Rows from block 3 of a small self-supervised image encoder, named by matrix and row number. Rows with one number within an expert belong to one neuron, the router's apart. Each number is 500 + 40 x the weight over its row's rms, rounded and kept within 0 to 999. All counts start at 0. Numbers have three digits each.
After each expert's rows are labels from the 100 images, of 14976, where the router gives the expert most weight on average: "strongest on" is what is common among them; "colour at peak" is the nearest of a few named colours to the mean colour under the peak. Only what is clearly more common there than usual is listed. The data: microscope photos of single blood and bone marrow cells.
# router: router (model.blocks.3.mlp.router.weight, 8x128), inputs 0-127
# gate: expert gate (model.blocks.3.mlp.gate, 8x128x128), inputs 0-127
# up: expert up (model.blocks.3.mlp.up, 8x128x128), inputs 0-127
# down: expert down (model.blocks.3.mlp.down, 8x128x128, transposed), outputs 0-127

# expert 7
router.7:516526510472466470526511466478542473496469466505536553507523443515577436540534457451560545494559487510450528409454522510529533480469487432495526446476527518453510529514523522423475439536535435452439519497575489477495513570513486588484552556523519497523545479486501515554507504523426439470473480424495525396488521508517433462448548545402523510444575503516494542498528542511510456457496
gate.5:516525457518448428543474515524541512492470473505526585574502424523554511519591432532506530489467416506547510485474436526535506532498488484493563521468541537464499510478457497470496440518494433440525475553487469466511547508568461450488460488542539513453490468433505373459527478518513512504472513495556493486536481548488557506518502577410496522434525608468494515529469528514512461502424
up.5:485475519494553567428528504476458501508528554515462416443506592478432473482440563458510422492532576503453491554500564480492481471488488506503430463563479449574492456514552519529516545467489587517471509475513524568500446469443532545512527513479481507551492537563500591532463518482469460513503492505437473506483527485485457486491460440576498478588461418530483487482466496473443555510518
down.5:506477557498511577522534480496497521588501501490560554462467532479499506517522503524444511510470508449490414527664454514449478526530560506473511522468535525512494406466543559510473498479442561498448460494534503457421513542470505516516448486471550480542512500505498514499531452504484481495485552518521458423450502471495506413508543487549618434492475504508548508510504489519519446582441
gate.6:564490480530487458546528499495451469522512464531474507515528441583559556449497424452466482438578405541525522481513418566547493517482501502492556517525549524465416489496527473505559539516479456525528527486481512591507510504507502438600432478564496527537459576495539451541474473485536492563537469407466501527464479505521497504493531495449543452469486507510485524464500444496469527535589
up.6:559499515510420411470543435493504506546465472517479510493484402566566498505497432531465462476568479547519487466542442562555480514456515532486521497496540528433449477518579427512506487513497409526495530536500547548444489517582532439517478501496549429501536559508556422554499453497560498599526499441533510561466480516539518493540519501464507514463460534484531508482490428482514509507510
down.6:483527466451500559470485440512492468474508466470550503576518471529530492516535493490574508510523468538471567405424507436533462546484461417546503566508493502447512592502462436459472523530535534445506485476493519508576537494546432531526530509480548498504480473494479503463513533483518449482436464505535553495531487538462450537479512547489405520468586495481517523523477584576514432434431
gate.7:571502458499572534569493543546532458524480516432542500525478564541530561495489552587488520505496475481518508466476486510552465559478505490548522506486497537452495529558466460476457481548519564441495444534550451519500470421492479497482428512501459549426466509447455455453484458527457470569463561497507472478553440509471454492482470559437520553423528541455475492532519542561604463483477
up.7:547437490481541527535520531523516434537493492457552503516463559534520529529486533591491492517513476495500529502480525541533478536453536496537512513461480529497447507561440445460465490535526530467487428532549444537480482428513493505473468509472435502421454507464507453455493421523444455569467554492526462439549462467450441474507457582423524554462543556447456500560508532568606508489519
down.7:485572474489474372455483510482486466468523486527440501576513459550519480529473460512522505506566460563443502479399476484500508463489463510494478512531454503470513542549523447424517551524529452473546552553468513525589548476544505512421542440465428483492504491523537495563462516516524485537520486532538565504495457502481500553529475510495432545517516553467519524488447456451438541393550
gate.8:477499484480555456542467478528481534495452457513585465495500466499494444522585445586468519528464454562453526452480448497493495487448459537505538516446490548569508495508472502525471522496448569500547597452448537593468561503522458450423520506512448498457564562507407485559465483435449503448445497483468473511477545481529476450575535497481539551502483553479484540510456476512510513474518
up.8:563516523500515502409509509456571492509508548502476540515556513575529551447418470487480491506571503540490506488522525516482480498503517422528465504498477473502445503477556399476495457506486434525510441490526546426543531543525507558489496500467529480574406477494621517441452454502559499605508486504491561511443419490501453512530453539454534476531488480476495522436490530542449498493490
down.8:494474534506504521409527488463554552492475471537528542522528492525496470473530523523468415493530509462584476541609541474537518565488483436476565401496463560471520476518476520571487495523496493496524478520583472466484486481454453411523468522551475518533515504415447527511495482449468483484582508477531566464545453498532456511505478570422579464466520473531461473428532472526543510474494
gate.9:540432413482490532497484555524432523486503480453520470495480516513474563545560503487446535496524509465522476483502464530498488500512476540592442552456584512445472500501500525582500545459517552570469591475525501540453486444492539537595474461489524523403483452575530515497486531530508537491520512473536452552521460517497517526546456458598480463434502442443529470528526438502538533522549
up.9:477566555474565476486523432496475438481574479527492478542504523528496454493427577433525457560544573462453521564474534499504547459427489484538512493516446509587532539456491461482478519492543573454549510503561524507482490570509518465409569537509530469504565509536500516510519583507475419442451458543481488482459530509560526455489470434528490523507499451488561461467493537459499510478462
down.9:471430517521522477505490500445492500515550488503491403475527523526559568422501509485458510494485525461521380506619534468496498535464521513508495480544541458532480452467520524534533534465497545533533496445471538529462480512498507523471523491544494536495523487505486483478553481529525485536493476428421502491482510526435482442503485487468711518547476446468456544458505515485509503562517
strongest on: cell type: lymphocyte
colour at peak: white

# expert 6
router.6:549481570523544551441496457486574446536503566515460567456449494469495503498488529482501462507499520543468430477548521544503492507456569544457506485496488435419492440439489538498562508518446516582424401482483480489524475461464535519459507453518473435474470539486468451449507407568540550518503572538548502521480484443474512483448469565526514531540481525548535554506453475538507531520544
gate.5:467498506455531436530478510531545500551463507472494468509515526527546471515532486468517518479517479557533498489502538523464600522494469573471410494503519490448474524452471435447442501471454494442522463474415455525499537554463536508482494452526488484560511444496397561564460493504494538429543566494549421516440499539466489504602546511544520448466466544541513502456474452507551484440421
up.5:549452450527432534460518507491453578522469486562493451464537543550465465487466569461468412501531538430548476546494461474522528445564512402507496531530440501482449608494547519574505502533535461452483465498478604487503494489464524476524451554517497477531474546561460531519437510568428530485452518517468493529501459533494491526501478449489513551496541498430505522554490530504500540550551
down.5:478524506533491485506528559535558490529444500496488543500429531502447455527499515582495473474508496535527525543558470476459530513484498529505517462478485519451563536486525473524502558501500490588402535564515489508392487416421468456477459500511532450534571496532547495525577498515491523572512536437553480513486494500481543475427489417428564527507455522580422532549471477485520449524465
gate.6:496519524449536515483407497470449439485487502462551427520471517428603468487469499513539470486496535487415531498447512498598511482438522591514442483528544464507513511419477574435523509488505578495480482492512535475471528529524518518463496507538534451504493486513412509502455509543500515460494499436496461459550538521521530473531523533551512510584440546562587484486473561508477548419498
up.6:477458463515506485519507503530511535526438469485504567500533447459569490481559390465515536487481485539619466499565510511546507540494515499500599482490541491497484426443514409495509453473464469534472546459470457486512537486579490545566501454493517475594478533460523514487529463445451482506549544535556468519491475467560414498526484547481498556465491466552432474440445456480500535508498
down.6:491471507490545507543492548547450494485502508520500416581542522524529506440600477462516461481479500492509494548502476482581448443470512573498584527499458497532505477434456512489528522478488557489498460460436463473542597504496521469524435511592459572492473509460469504561478474544510519428510559471389469481496548439537513460550519554502547503436474477517531508450518533478468575487507
gate.7:508477475491487542529470534493437475505505480482514443545518570468467450475520510478497470521495509425510618529471476484491552479503418512488496527502503583486514620502478501518469558541515548400504508502503433538519489585456462487482425522547498522486519440518500560482483565413501464510455441472506459476507481575482526485449545459522525515564502440457511480569518567535501444476565
up.7:474559471418496421488485500480470530532469399488579508464492427511486495566522512564520556511524535516459513510447452483479493476503553491505474520485549528519534545507509505477437505509525503476529598539498575507450577515588553494494559494461488523448515474551494469571468573513458488432523464418448506467470555504519523431527476474505568472494525568453561506490518477459443472454466
down.7:531478542513539510545539467495494522496529473564505535512494570563453526551494463465467500553517439530453484454509498527445499546490479483537485514469456514562446502581539479491473500488407494531485475458591469545521485530447501528500547460485446515511518500456557553511529394474473480568416463596486546587443413480477528581463486502532467454478544478475507489525488445524495500562549
gate.8:500567533487578478516502505485508507471453460457504458538530521475558444533524508464496483474462456497549583512464517491470561467533447455530501540443546561491533533452502519447472530504561498441486566484548504479450524495513486479563554497507529481510522414551503532465572581459483445455553424447536423493505526514595537480469527504471518505550543435528479453469520502449527429470411
up.8:552481543548482488460482447500513473530511504488476498472515553498574541475482544490482463505408580496574435494549511506541464487487518575485563475539491395458531526512475563525601453514459474525466458470435429515541457520502517539501447512495523460498485489426531457399495493524514438516534443564482496573527511508556475541499487554409472535549509466537513481436512508526533512526540
down.8:520515475504462464524476522527501556481518565493510453462533437516569585477487536521481468448417508513527473511490529489573437452570490542505515521450491486475537475463473543497531482453520551550560514532433475499482505484536498458521440492542464518495503485500452436463500564603539536494572583388456494478521541496487513482490564538480563473499383441501515491487552492441499511481441
gate.9:466471550527502447506475514494493551495480566489463461487477587546494454487523536570516426516456505429540508580460523499520490452527487576481488530524469493531546553450418500432482528548452467491542454478489465510472480499482532522465467555536495508552464510485483465516454524487463580410441560525412452548452471527553550515564538461406498519515439530556535511462468489540548508535516
up.9:476443536564513473448516503476551507525426534516454529475434500468510486489512457605543458519535519478477466553475526519561540503496526544499387517546464510547479533444469487416537567526493490559518481523544484532524508438559599533456544518518510506490486505493499473484423493484521603496424563503445491510439474518502511475537477459445519493471444571548515485431450474536540519529474
down.9:410540518521511476531559494496503464546446501530529485526469513551452500556550530514492506555542433512480550495485454494498480524489430477511582504464539557562523562476510429450543509469463487425417518441557513498565399540481478485513497528494455479483518480505526537588572459450467423477469433521476504495438452462547524502530503513539490443465530531474509524537491500512486462497618
strongest on: cell type: blast
colour at peak: purple; blue

# expert 5
router.5:477496473500497516512526524493422535604504441565538507436471484555406528546512573580426492516514533490531425484499494500480479497466590488526495547468487495476460529540463417463455494482482507472559517517470494493431512442514574410511532542441468494454500543510523513507467502547505563513488497525492510536430489456487564452541418441470508510477525502457552542500585472498517482569497
gate.10:471544463455539531441487506516492560478471559533508504459520476494418515476530546610482543472462482494442482508448517486480499488582493485492452461472454495584485454445495474453486466487489551543526491574498524430534589520392513475452479476517495491587444523521518448481492463459536539522468568499391552490513525410487494505500480489494522420562486501522466497506467564520493527458493
up.10:427495530555525475552529518536511525518439517530488440497511494500444472605538516531523531444464509480510484503516528479487525510544489559492501455436452511555471524467444502489510559558451565524509445566492440484424555524381539462483559483499552488528473490502565488450488521505479535481447519485371486508466501503522538532541515430469523432480406514520494447492493464528578474481495
down.10:461481491480589569537504436562511510532451540448524476478513501464516451550535548512503519531487507571488510498544530437502463489479516464473536533456472480425531457488528575526513503465430581481421466453508507537522461500419517470546485493435477533467544428445477482555504451560493445381482521553501426530504499458516522471502496562540499470437512483498572485469474496516584516470532
gate.11:464486520500477532415458495505544544502513500574477528491544479520488422436443458598560487512577489456482508513490580526449535505522498430478500438545458520450516473577514503521458484507494465486487507568469466446445527512449493480455483467516536487516524523505467533535432457497552547506441590480407556480502505542531469509528542561511518503502417546557480519559429554557509542469494
up.11:463457496479573478560523521492470519502476501467493504526449519482581563444473515509501522576432466521529523509541479576521477543486446475504612536508580472514436454458507525476537473420511575528500530451499512541561426432544455546518518456481493443462468460503478474450603458490511490549538425504575465578561494520486454543490506536539501499521515461534474467460493478471534479512495
down.11:510480475518426480524479471443447507492566535477511499516519506482516512456429518473539473546507529463509505538563608573494542465558534467479472529485477461429546508485577524499472468472509466464575551508479573469475515549512500525456492497452544537425483490511424426467444542541535560491515538489565475449492500490526456481536605441514506424541520492429550485520471505423442470527517
gate.12:526471508412506538511454491432512399498467473429484517518532523419487427543503461481539532555534513494533487557504565451438547446464498443495454479541516516555484548474518552478491496451499489510453565482522486504580487490532522541486525472500495495540489488552445439511436569394492540433502526506513467504572496524537456535453500509527484497548610503552511464472427546459492465474516
up.12:561459578476539651423520431467475498467511501550504496513505496547443547503533540609439465488507492539542456510472500482481473492466545494497529529502500536459455492499518476490515483460469510515499491443521462470514506486528537415461484468481510501543486568516510473563525493510562528515466614522525516493516526443525553457423479543456466550487524529513511550455467504428405457556507
down.12:441461495534519479530462528501491552506458599462530471485481463535482389488509478556509495485516489460515524541526500477516556484533496466470524464497499475463452404450516501504470573529541451512610483541469516513434450471515479488495546391491545402477568490535499448530485448512491525520557533439496498545557511574539509553525515437459478510509451579500466481505495467532581530496469
gate.13:503464458492535530553511557513476449511478503479450479569465506518520483525611505434497516520454486496549498538474482528549512510566491561494581560460508565503500520437402491430540498532444561502540470492409372504499476476518481497487463441550478497512502471445506444420478475514554496485512506484510436500508482564445539548511547467489510462503466461493485496432502488534583470530561
up.13:416530561500502495422455397532536442500503439525556515475424439460478454522531480567573510535538531499511485485563471521512512481454530460492440419478515484426598568501503512480450488454523427483473496529471539470461526482529515494534518581501479488472505534484482511502492492514529552453466517523546533502506545510541539486519473537496475497490500597535542553536540548504484464454384
down.13:509439584505452515539530506434459452493499548456468488527540457532495493496553468441503522495499495464498476521484509440571572436509454507428554505512469521506479543506454479459524476522502509412452529449509482497537486537537540503505490516531548475539541494565475497478537548531483517424478568421541493437498494549484534526526523536554667561465525484442483565523441456488512479469534
gate.14:512517440500563524560475490597491519467521479493471449567438464513493517484600441499453458454463487537472497480504426475471486505495499513512533549452470548561479436473487455484521540492417504482528506463500504507588545519548465445479480455511464426526576519382542489519540477434529464469472565560594498553485446487475559485514457496530477505483465482521549506452494447513481502535479
up.14:523556448538479468441492474490542497533461520547464601475496450516532491462501423499483545525562474528475444487547515547436483514517516479471561485542548467544489383488542496538520432466465442530487487504460514495539475526529468542433511429503500454471525500450505494500490414438556519540520497506481588511425511441517428464516511595477525489521470460526485517481470470560480544513596
down.14:521543473474465517417468419493514593563404469535523545455530502451465527488475503500492526492452437500534505487529496524487493538549522420481533502510539492465483501559526478580552439474529462521474502518544517502567458534514499530480550492437520430460520502473535535475573446398542487539458485460512535439455516483524419480474437580483477483556505556572471534484520510562476464479523
strongest on: cell type: artefact; cell type: promyelocyte
colour at peak: purple

# expert 3
router.3:505509471533470540501449546498475531485501512481470491544553521469496543397455475537479471504474540482545504536524495477530431497510530576523494514541425437583547505523480447539544468515490471471583417534466466461520495512553490464486429521562587549562455512397516477393437543483529487508463449522436533504515506534486546531518496518507500546554472505540532452476471537464487534472420
gate.5:495562518557469499386465506501453522479503555544479481485512538486428464441439571482495471505550500484479504541545520478446591521515474506485496508549503440503496491520506447491504571521548495484577561546532570479521527547436479473468550508478556538480508478519535511529472569470499493494462494470471439501447586477532509481520468444543493548567494565489488440419416495420463544447531
up.5:555493486522551483602524518563510543529505472452507453516575470557502518515520469556412523448462514488525543452465467450531413503515496556502540486483558620469516486504514528520506498506481549444465447435461478455454479544504456508541397506468525511510463483472455436530449455527475487504572460514478548492572483477492492498510527581505490462521492497457481480536552482532486520476617
down.5:541563495545495572444508447542434548504521549516571508493472526452498435499508464481503499472460535477468492463580525514409457524545606537493494531438571548501523418397490537476520495445484584442538457471515543497492468513451457511496476473490549555550462512543443531473527459514514535424486550560476514427431519500509544487443508492546532448505492516514514464527498502520492489544479
gate.6:466491513435516422543528498497505502523539501518546516499509477561485491522576520481456518475543438556451483530526462548436551436597509479471477485480526527498466472455488498389495609477443456521530566463449540537500534481492512464553523406497446486526555429547480517564531492513477431425594543447506498475449458531477492430532518483479540450491501547470515495486490469472486485516513
up.6:562532444516496534438476560505549561465431509524488582469472423502541593414385480491479478448511507544495412445499495473451474530456556476532461499515511434546464398451536492501559490482514518562498497538501532437546521505531537501484512524531441462504478536472477560444499491519523530532521531502466510501536484489482503507478481476509520448563434482551502526430532527482446552518555
down.6:517496447534460488515460535480506542458488461449450435531453486483514436587541455427507507503498492502560512507528501489491495476523506521519540473453439521539492485407416488452562520550526515569514461542505421502456414494522450454526524525532589488495505542529471497537525458563506495439520574464504488526546528500505566571497496489476424463508470466506444434455580531523549438445533
gate.7:543456488538469597479501539501542483496541413539482451507570531489502517483557457445482465508461510556510357503477437478515482536429518541460556464589455481467492439447471496513547486515472498506512447454552387511527496483415505490471485473508473494502485559458473546502481462518499542458555499568561520496481513500497479529467473500520454567501468522535510462420490509525494544564546
up.7:471541466456540434512513469539469521512457485516480538449453478523422480473460553556475525479568459483473637504512495462431514437592542432515409514453569595486480527547493474454467506519560442497525540564482625500501506505558515478526518493521505526517492454548521482475485494523530494529444494446483479478473509527523462488508521502489568465464484492458542541562499482462495461450501
down.7:495553554530467453484471478516516513513456498371433537449480519474531467519539511512499467530480537482561507487534556425522508520549472467569518389484453461537463503465521499457504465508526505543450515594524545437482484498561478483541481589530539443536551460468481573502465513535448470491515521472525490531519544528474478476432515496479535428493525442545504565454548573497566446475486
gate.8:486497532480475506387474499449484464497468445559450490492494529500491500445469481486484491533593528504522481527513541464499546547432479542502471496594527422556460502525510489520527505539496434530479564532553486567534536503502559499471560558537537461525544508498510569515431544430457458542534454487420481551500489516510445528514450426480496492585513470561509480410489502445501581513515
up.8:502548441475476483484443501531472501458453472494496498535476486458507509502459530578515502486467465481525619540480502446530522608488416565528535468562549543551521522461488481493562486558509508471511595582509493532524529518470475451452449565561447499558511483496511559475453557405524517549521464417464467503558452485539436515499529521489507482527459465569479505496528520456511523467492
down.8:537550459492532489497530463461489485450498447535475453491540414541483491503519501506484483480546447565488510542535471528548478456459520517589562506559515466519453551479396456494495458496585464515505547562439493466562552497475483460473488495510519513590505462505535489446486571493502449444544468503491550533537532519465431543522416532516438474536462508517373452479539492539519524450507
gate.9:558470515552498556573543500529469508512534458470513480521541539564382519496646542491479521450538461471569539459456479494537511485490491521521466511517508567463451538478501416508462559598458497496532460486568469574481452518425496456518516500508512569498436510512554459549480499494512474468470498472472480514495502500499496484479475476492514533503521545398497465529504448560530418531528
up.9:421501507469514474475518460447523474568441536513514564449503444474525476530417490505504537498481539494514461452517534509528453539496473443463529439481486465520546462541555608514477389471534521589507572543555497466483549492501581539465509511491468537479590522517465521558476465487506530487555487486514567480498464442510451486504523507453521459504502448532454604439508558521525538474519
down.9:494495571419558515541453436508511505501463555553411609529510516552479568465549525501516398428506443542512531430402470486533485491487491478538503536520525525497508541550487486487450525517489428508504476502497454432539494492497541471511520497605425496561532479457540491451536529487539516555424499521492487533491468533514524478442505516425479472507503480532508563521421485525504483534475
strongest on: cell type: lymphocyte
colour at peak: grey

# expert 2
router.2:501509474530540536529534520499468462534530516492570495436471571539494476531472558558438518476512505556478437505552536488507425498509517498497542526485522462497451410536545581576496518478566536569504522433518572523465533465456528541561508450433484542460513550613481515542534453514413494546507481461441508465498523448456489480476463521525526530445517425470530462497514513446504569531496
gate.5:467460529472491539432395598470438459466452482521507477496496494467590523455487552466547516500499531469553526516490563491560571454477488508476478455520467471435492476503460544499520524467514523469450508500444475466492554529463509554535472489545489483518455472523414577496432494581521531430530510464511450484553558547553495502584519537460510455500418487535500569508461525521502552448516
up.5:518492526511455551511469532503400535498537507512518416504492553576465520533434586496407398511442525442499489516455461422515504491461504513494450570455482515479475554540465512489447548509507531496568534507561516555495511485490547438504497541493482532409516500528481442549475558571467529474504465510482481558538464530511578502511454458505466515481499504404536489505582505451511489530498
down.5:449570510484451445494514486476556579492439462495523603425470468490500527498421516524532547512468493528543466493524437509472555529581507479521479481469577503458518479508536525484392451437540510559515560538501479476444452450556468475483519476442490439477513515526482436479564513498526532543553516491497537534542508567481501499520508425508509486529436519541487527564485469410503428533484
gate.6:514586483455451508458510568447539512537516495506489567487512471397508532572482522523496505435427550513549483514479465472486521509529476566450489535524474537430468502494489562425499458556492446477470539616524489446444491537510474512460501520484514500558539480484457474480579513510392500565515470452557483429573513539542485473453517495536531495552476527500515484474506520436493474516429
up.6:508531429504519447566500530503488463441494451413501492563535462523554527527546483482529548483460438570505511525532459521546404465574459520486537474530535445515547499463447542511572524449550502527464544491505476527503522441528448538467563441483468524539517467529509520538550542494507428543568516509500490493535527517509486533446538559494501483489490514586479423434442487411423517460502
down.6:532478455458516509490503560510449547481526449516500449478533497460521497479451520429488442446476601455511493438494518475545417448467561520550485538483453549551454486476533570458539443502513540501506478476512511461509539560481543488592445475547484507476494514500573484477448494527459549526484444520481487488505546515555560465426524489534452419505553460430544479486579510426472503509579
gate.7:520505478583451491488537385504479586534453428555496514520580482470527528457465533562485517475428444534517482441447514487457463560453513515538522539476478481465483472542455468482554494557445500509521478535538418539542538452518471447562527460510507537470526512454526484407531489464526494580557444479526525532517519488530532497497486519427503563459500563492507498426550494496494529429518
up.7:425575382483486428520443556540438525533517486458497487509490480489516531502519488481496558451486514507565482475520451511524474456577526524530481511449513563530472398479475497430451490475514459501565516522453547476495508474606486470483477481474518452472549447453576452518587493480441517519576467521488468553471503554515529537500519470490470428452460480490519480510609482496497497497501
down.7:519523509582567512466520580464430496458532520535478499547521532545464525423538428515456521505549483490532543506473469519502539497513502510448554509500410565561426437455541478469521500470505523469515458461436494439502529563473510475480457512515503539489518484503557490496446477474507563488524464455451414476517554393483497420504512507591554556495514435511466551470492498454504514549559
gate.8:488489455511522501518549500506539565473480521513535487492524518456442461527531511515450511533440429491441525506480499522503548510585440421554514587481451559557449520527535428492451528499513506553554578536570489521502501471441487530547541424482524542446474491548525482392471535455528571455426551470478529479469465531447469508508482407574506491512519462488469450545531498522532487497485
up.8:600489446464477561536524485512543589505412501528528465529488530516463491556473537491549498473450448485489525506469525546476515474455456459505540526510460496551437465516501470544456516491466545541559419527536406507464568528474498465521509507488491551414480564466573524470557531525526524504387538459480534483452570521502516528517508495467455519480436551512424509525502489540498422522520
down.8:475424539492455495557509626513506549502419592433573467457470445486550432542513527524532499488485550504529482521508568461472461466523469468487508466505469429549524475501488505560482506567492480488489466581512480570444576499470471487541494524500532482486488520493487570601497451474439466509535519503461509492503535504533500582614473520440463488491496499507478540509468471545498539478470
gate.9:537534495481504555573495536537449521461464584426534471542492434495505504508547531553493443445459523503549577516542472462556531510518491506507529452439468496507430483414495526405475554523555549496495541511524502450477597463510487488542487476483532546557455550525530434536547539510431547466521584496511472488601448530529517509513520494495464513473447450498448515490501476435491531474459
up.9:578444469526517569518477540523509413456458478478449449543488515551475553488443478566467483497492516467555552491476516523521574505506450550482473481513481532491526533522537530557479482502500574506509505499478414509467481507437513498550507522500497559493451522535430429500451484558536554471465533526451436544577528552589463533521531514493449538485432401500421487552510531508573506512466
down.9:466545474536473465419469523517492579458453487455528473474602476505532485507428473406502480515478512506487507550519502514485517448581491451476483518515479511510468476536537521544467460407539519558553559608481549546490500504535511500493482495485498508454486532531483477477514513469480533514568447508520557552485598538554413513601474491524417489566475473532485493530495516457451453527452
strongest on: cell type: segmented neutrophil
colour at peak: purple

# expert 0
router.0:494504540487531474446516426443509462517517495503476488512457480458449438518476553450514526535604517483428522497501523475415534544470465463498440482504544519544514526538526492550484502521499536481494584514580531524502467585496514517509573496466514472498565468591565521510507553472499458508468448477498560493422522512440530469495420417570516455586545501464556457496510509499445503453549
gate.5:554505523548521556404457461494496478457433529493506555488568504511475511444467435455479491457555491529513531457543541481546549463529514417505438403489466474540503485518568500535543460480485472532406486541525568466550537447434535529475521539506486536604503517490483477497464506511443484528454544443432520434509527492547449513476549521426513497531537458533498514461467579483496521509531
up.5:543490539560515497401498468505538513538494532546482546465572501553501448419435518427535494452517511525470456545532593461533487497519475446490482419534445393475523486482506568478513489495531473539495465532501509536489522458440524515437528467518447506501553471528468504602436469531466573415536498460441512489486520442509460558451556530420496490518507515496527519492487540515512478457529
down.5:538471477466535439517513584556479485502513535486439432529510505528475463591525459418509487509492526474515495482412582535521471469431476553470586527471492563536439504453461496471468481540451546430465455449531454493485500541513521495535472530499456495480432514523464528542495510584504582430472523554514427533487482541505540516499489487587487525430458477491440476564498469503540509532542
gate.6:457463574470496522517534562510499493518503641454514516510527543494474441510566466446472558566524515503475508560498468450532545471471465458411487475517486468495514476446484481459487549461417519481469502403538516543543448512491458520404512450483506434552525458520485485592486445468495443448514558536532469507499512497498482478503532524532495518473486502490501534471374475556543521502511
up.6:514433546418469517493496530476484460539530524528482485540488472532512459514568423467512520531601516505491451514532458562477526483430511478464455537533538464508447484497507471490438583471394485560459520449503509559558505496530505510513523421495453491506489522489538463580520465508531450505459599536549504516478483537483493561545519505414493499462485598434511486472435427549501485521506
down.6:436499468546525466413487522422472475498445492517500500516480417521575483445542467432560486533512459497468514547516421518572505542513488487518537540535529539488473466430419531468546504483527549514580507467498482531579466498570555476475532529517433513477539506490500440534524473502556523455533450490392508483509530456508511545556487468501511550569507505511511550419458574495501527505561
gate.7:519547527509488477496505434529486436436454460534521506557507418539504456475548475522500495520501428479455553523467436530516524535575514525441558490541528527504552523397517507497487512463471486473557499520439483374490513567493458453472544444539617477520497474441545471495489526458564491477473549481530523475497513525531537501494584492535531536476481456512514464449420506496453473422512
up.7:512496548471501537559434481486478513455514480456453462579530486535424445511470554436476489456515544455473483514478506484448551567446478544469471489561545488567565550456522548492485519495420524445579452510500467447529540551455506460498504460478566499517520481500518518498406521459578531466533465516505403537487483534536583497483566487573468557498460522518485441463440490497523494482535
down.7:529537421498479503522491492554514487441512501477524552581489488506437476535515500470526463493480454486464579539446502514510524507514509489579548485552510547435471502553490445472503501528503518468486483537518501523529453494547505447545446544554449511556493519517507587538438478412427449464507505436540526465579483551592521502495498554484500551427519546553425507509452513574516517398475
gate.8:488496522533457545424461490505504439510442574528498582478458518480492475427505482504562461473533481522527484506547490531541541491483522417509488392493430436462465492507481438457505483516563460548457474473564517458475547436577503519444523573518514454503545554492434533487551459495508519490451585498536538479491530506520466443470473509507532475528529573519466574519483594552467494531477
up.8:500496500490561560551552537516501493486538495441469454517493432477465543478526528620448570506454462485536498500527547492490476481531464548446552517510559528469546453490516572537490476437434516406483465472472442462460446516437490524551534462468514485490422421455515437440497478505503480579525502503470464502555514528519551518477530591525495463509465418493506510526501405501540493493524
down.8:513460561437507540571500412417488450540574552482493474431443541418404470523523560508488431571549523468501471483532492489468551457455547448482511458477511469514504514495553483587485519536491486464504530457486580528502414561478538518542484502504494447482465501516518455475466484489534510555468484513524520478454483471478581444502476484513526523497514485413539534512439481531521533531578
gate.9:532493542508510528536480505435541491532488580500476503445519543438560548519497495499493465422502496475591461523543549457524537460483498519484446472433405433475428429477482571502545476575468510563433402513518519487479581445444544531542476514518507537508423490476514498498478463558424539471514573460479449457535494488528482507519541514468563463485463481508504454471501506480550538519518
up.9:440455495563481496536458482492450543447521501488422433594517524556474494485473491462536484522533515390504607575493498456480536496586431470453475544516520539530557498510522584526499515482470516528519482504534475500520507524428477509556494447482499504513518428467574471496441547484512516459496521527468479535504395562502540523541528466571469488527480463538485412506476483497572492491482
down.9:506501547536545555500460527554505551477440435478564461484485491490502535507475452557454594484472486595504508524501480488476509522584525464443431537498504467476468463522503547493546536411531479597495536460487502488512569466541503540478538432455504513471534493470426491529489445524534522483529479508540438535557459426449443448475502532482505422486545489490559533526536508458449497479402
strongest on: smear: peripheral blood; cell type: lymphocyte
colour at peak: white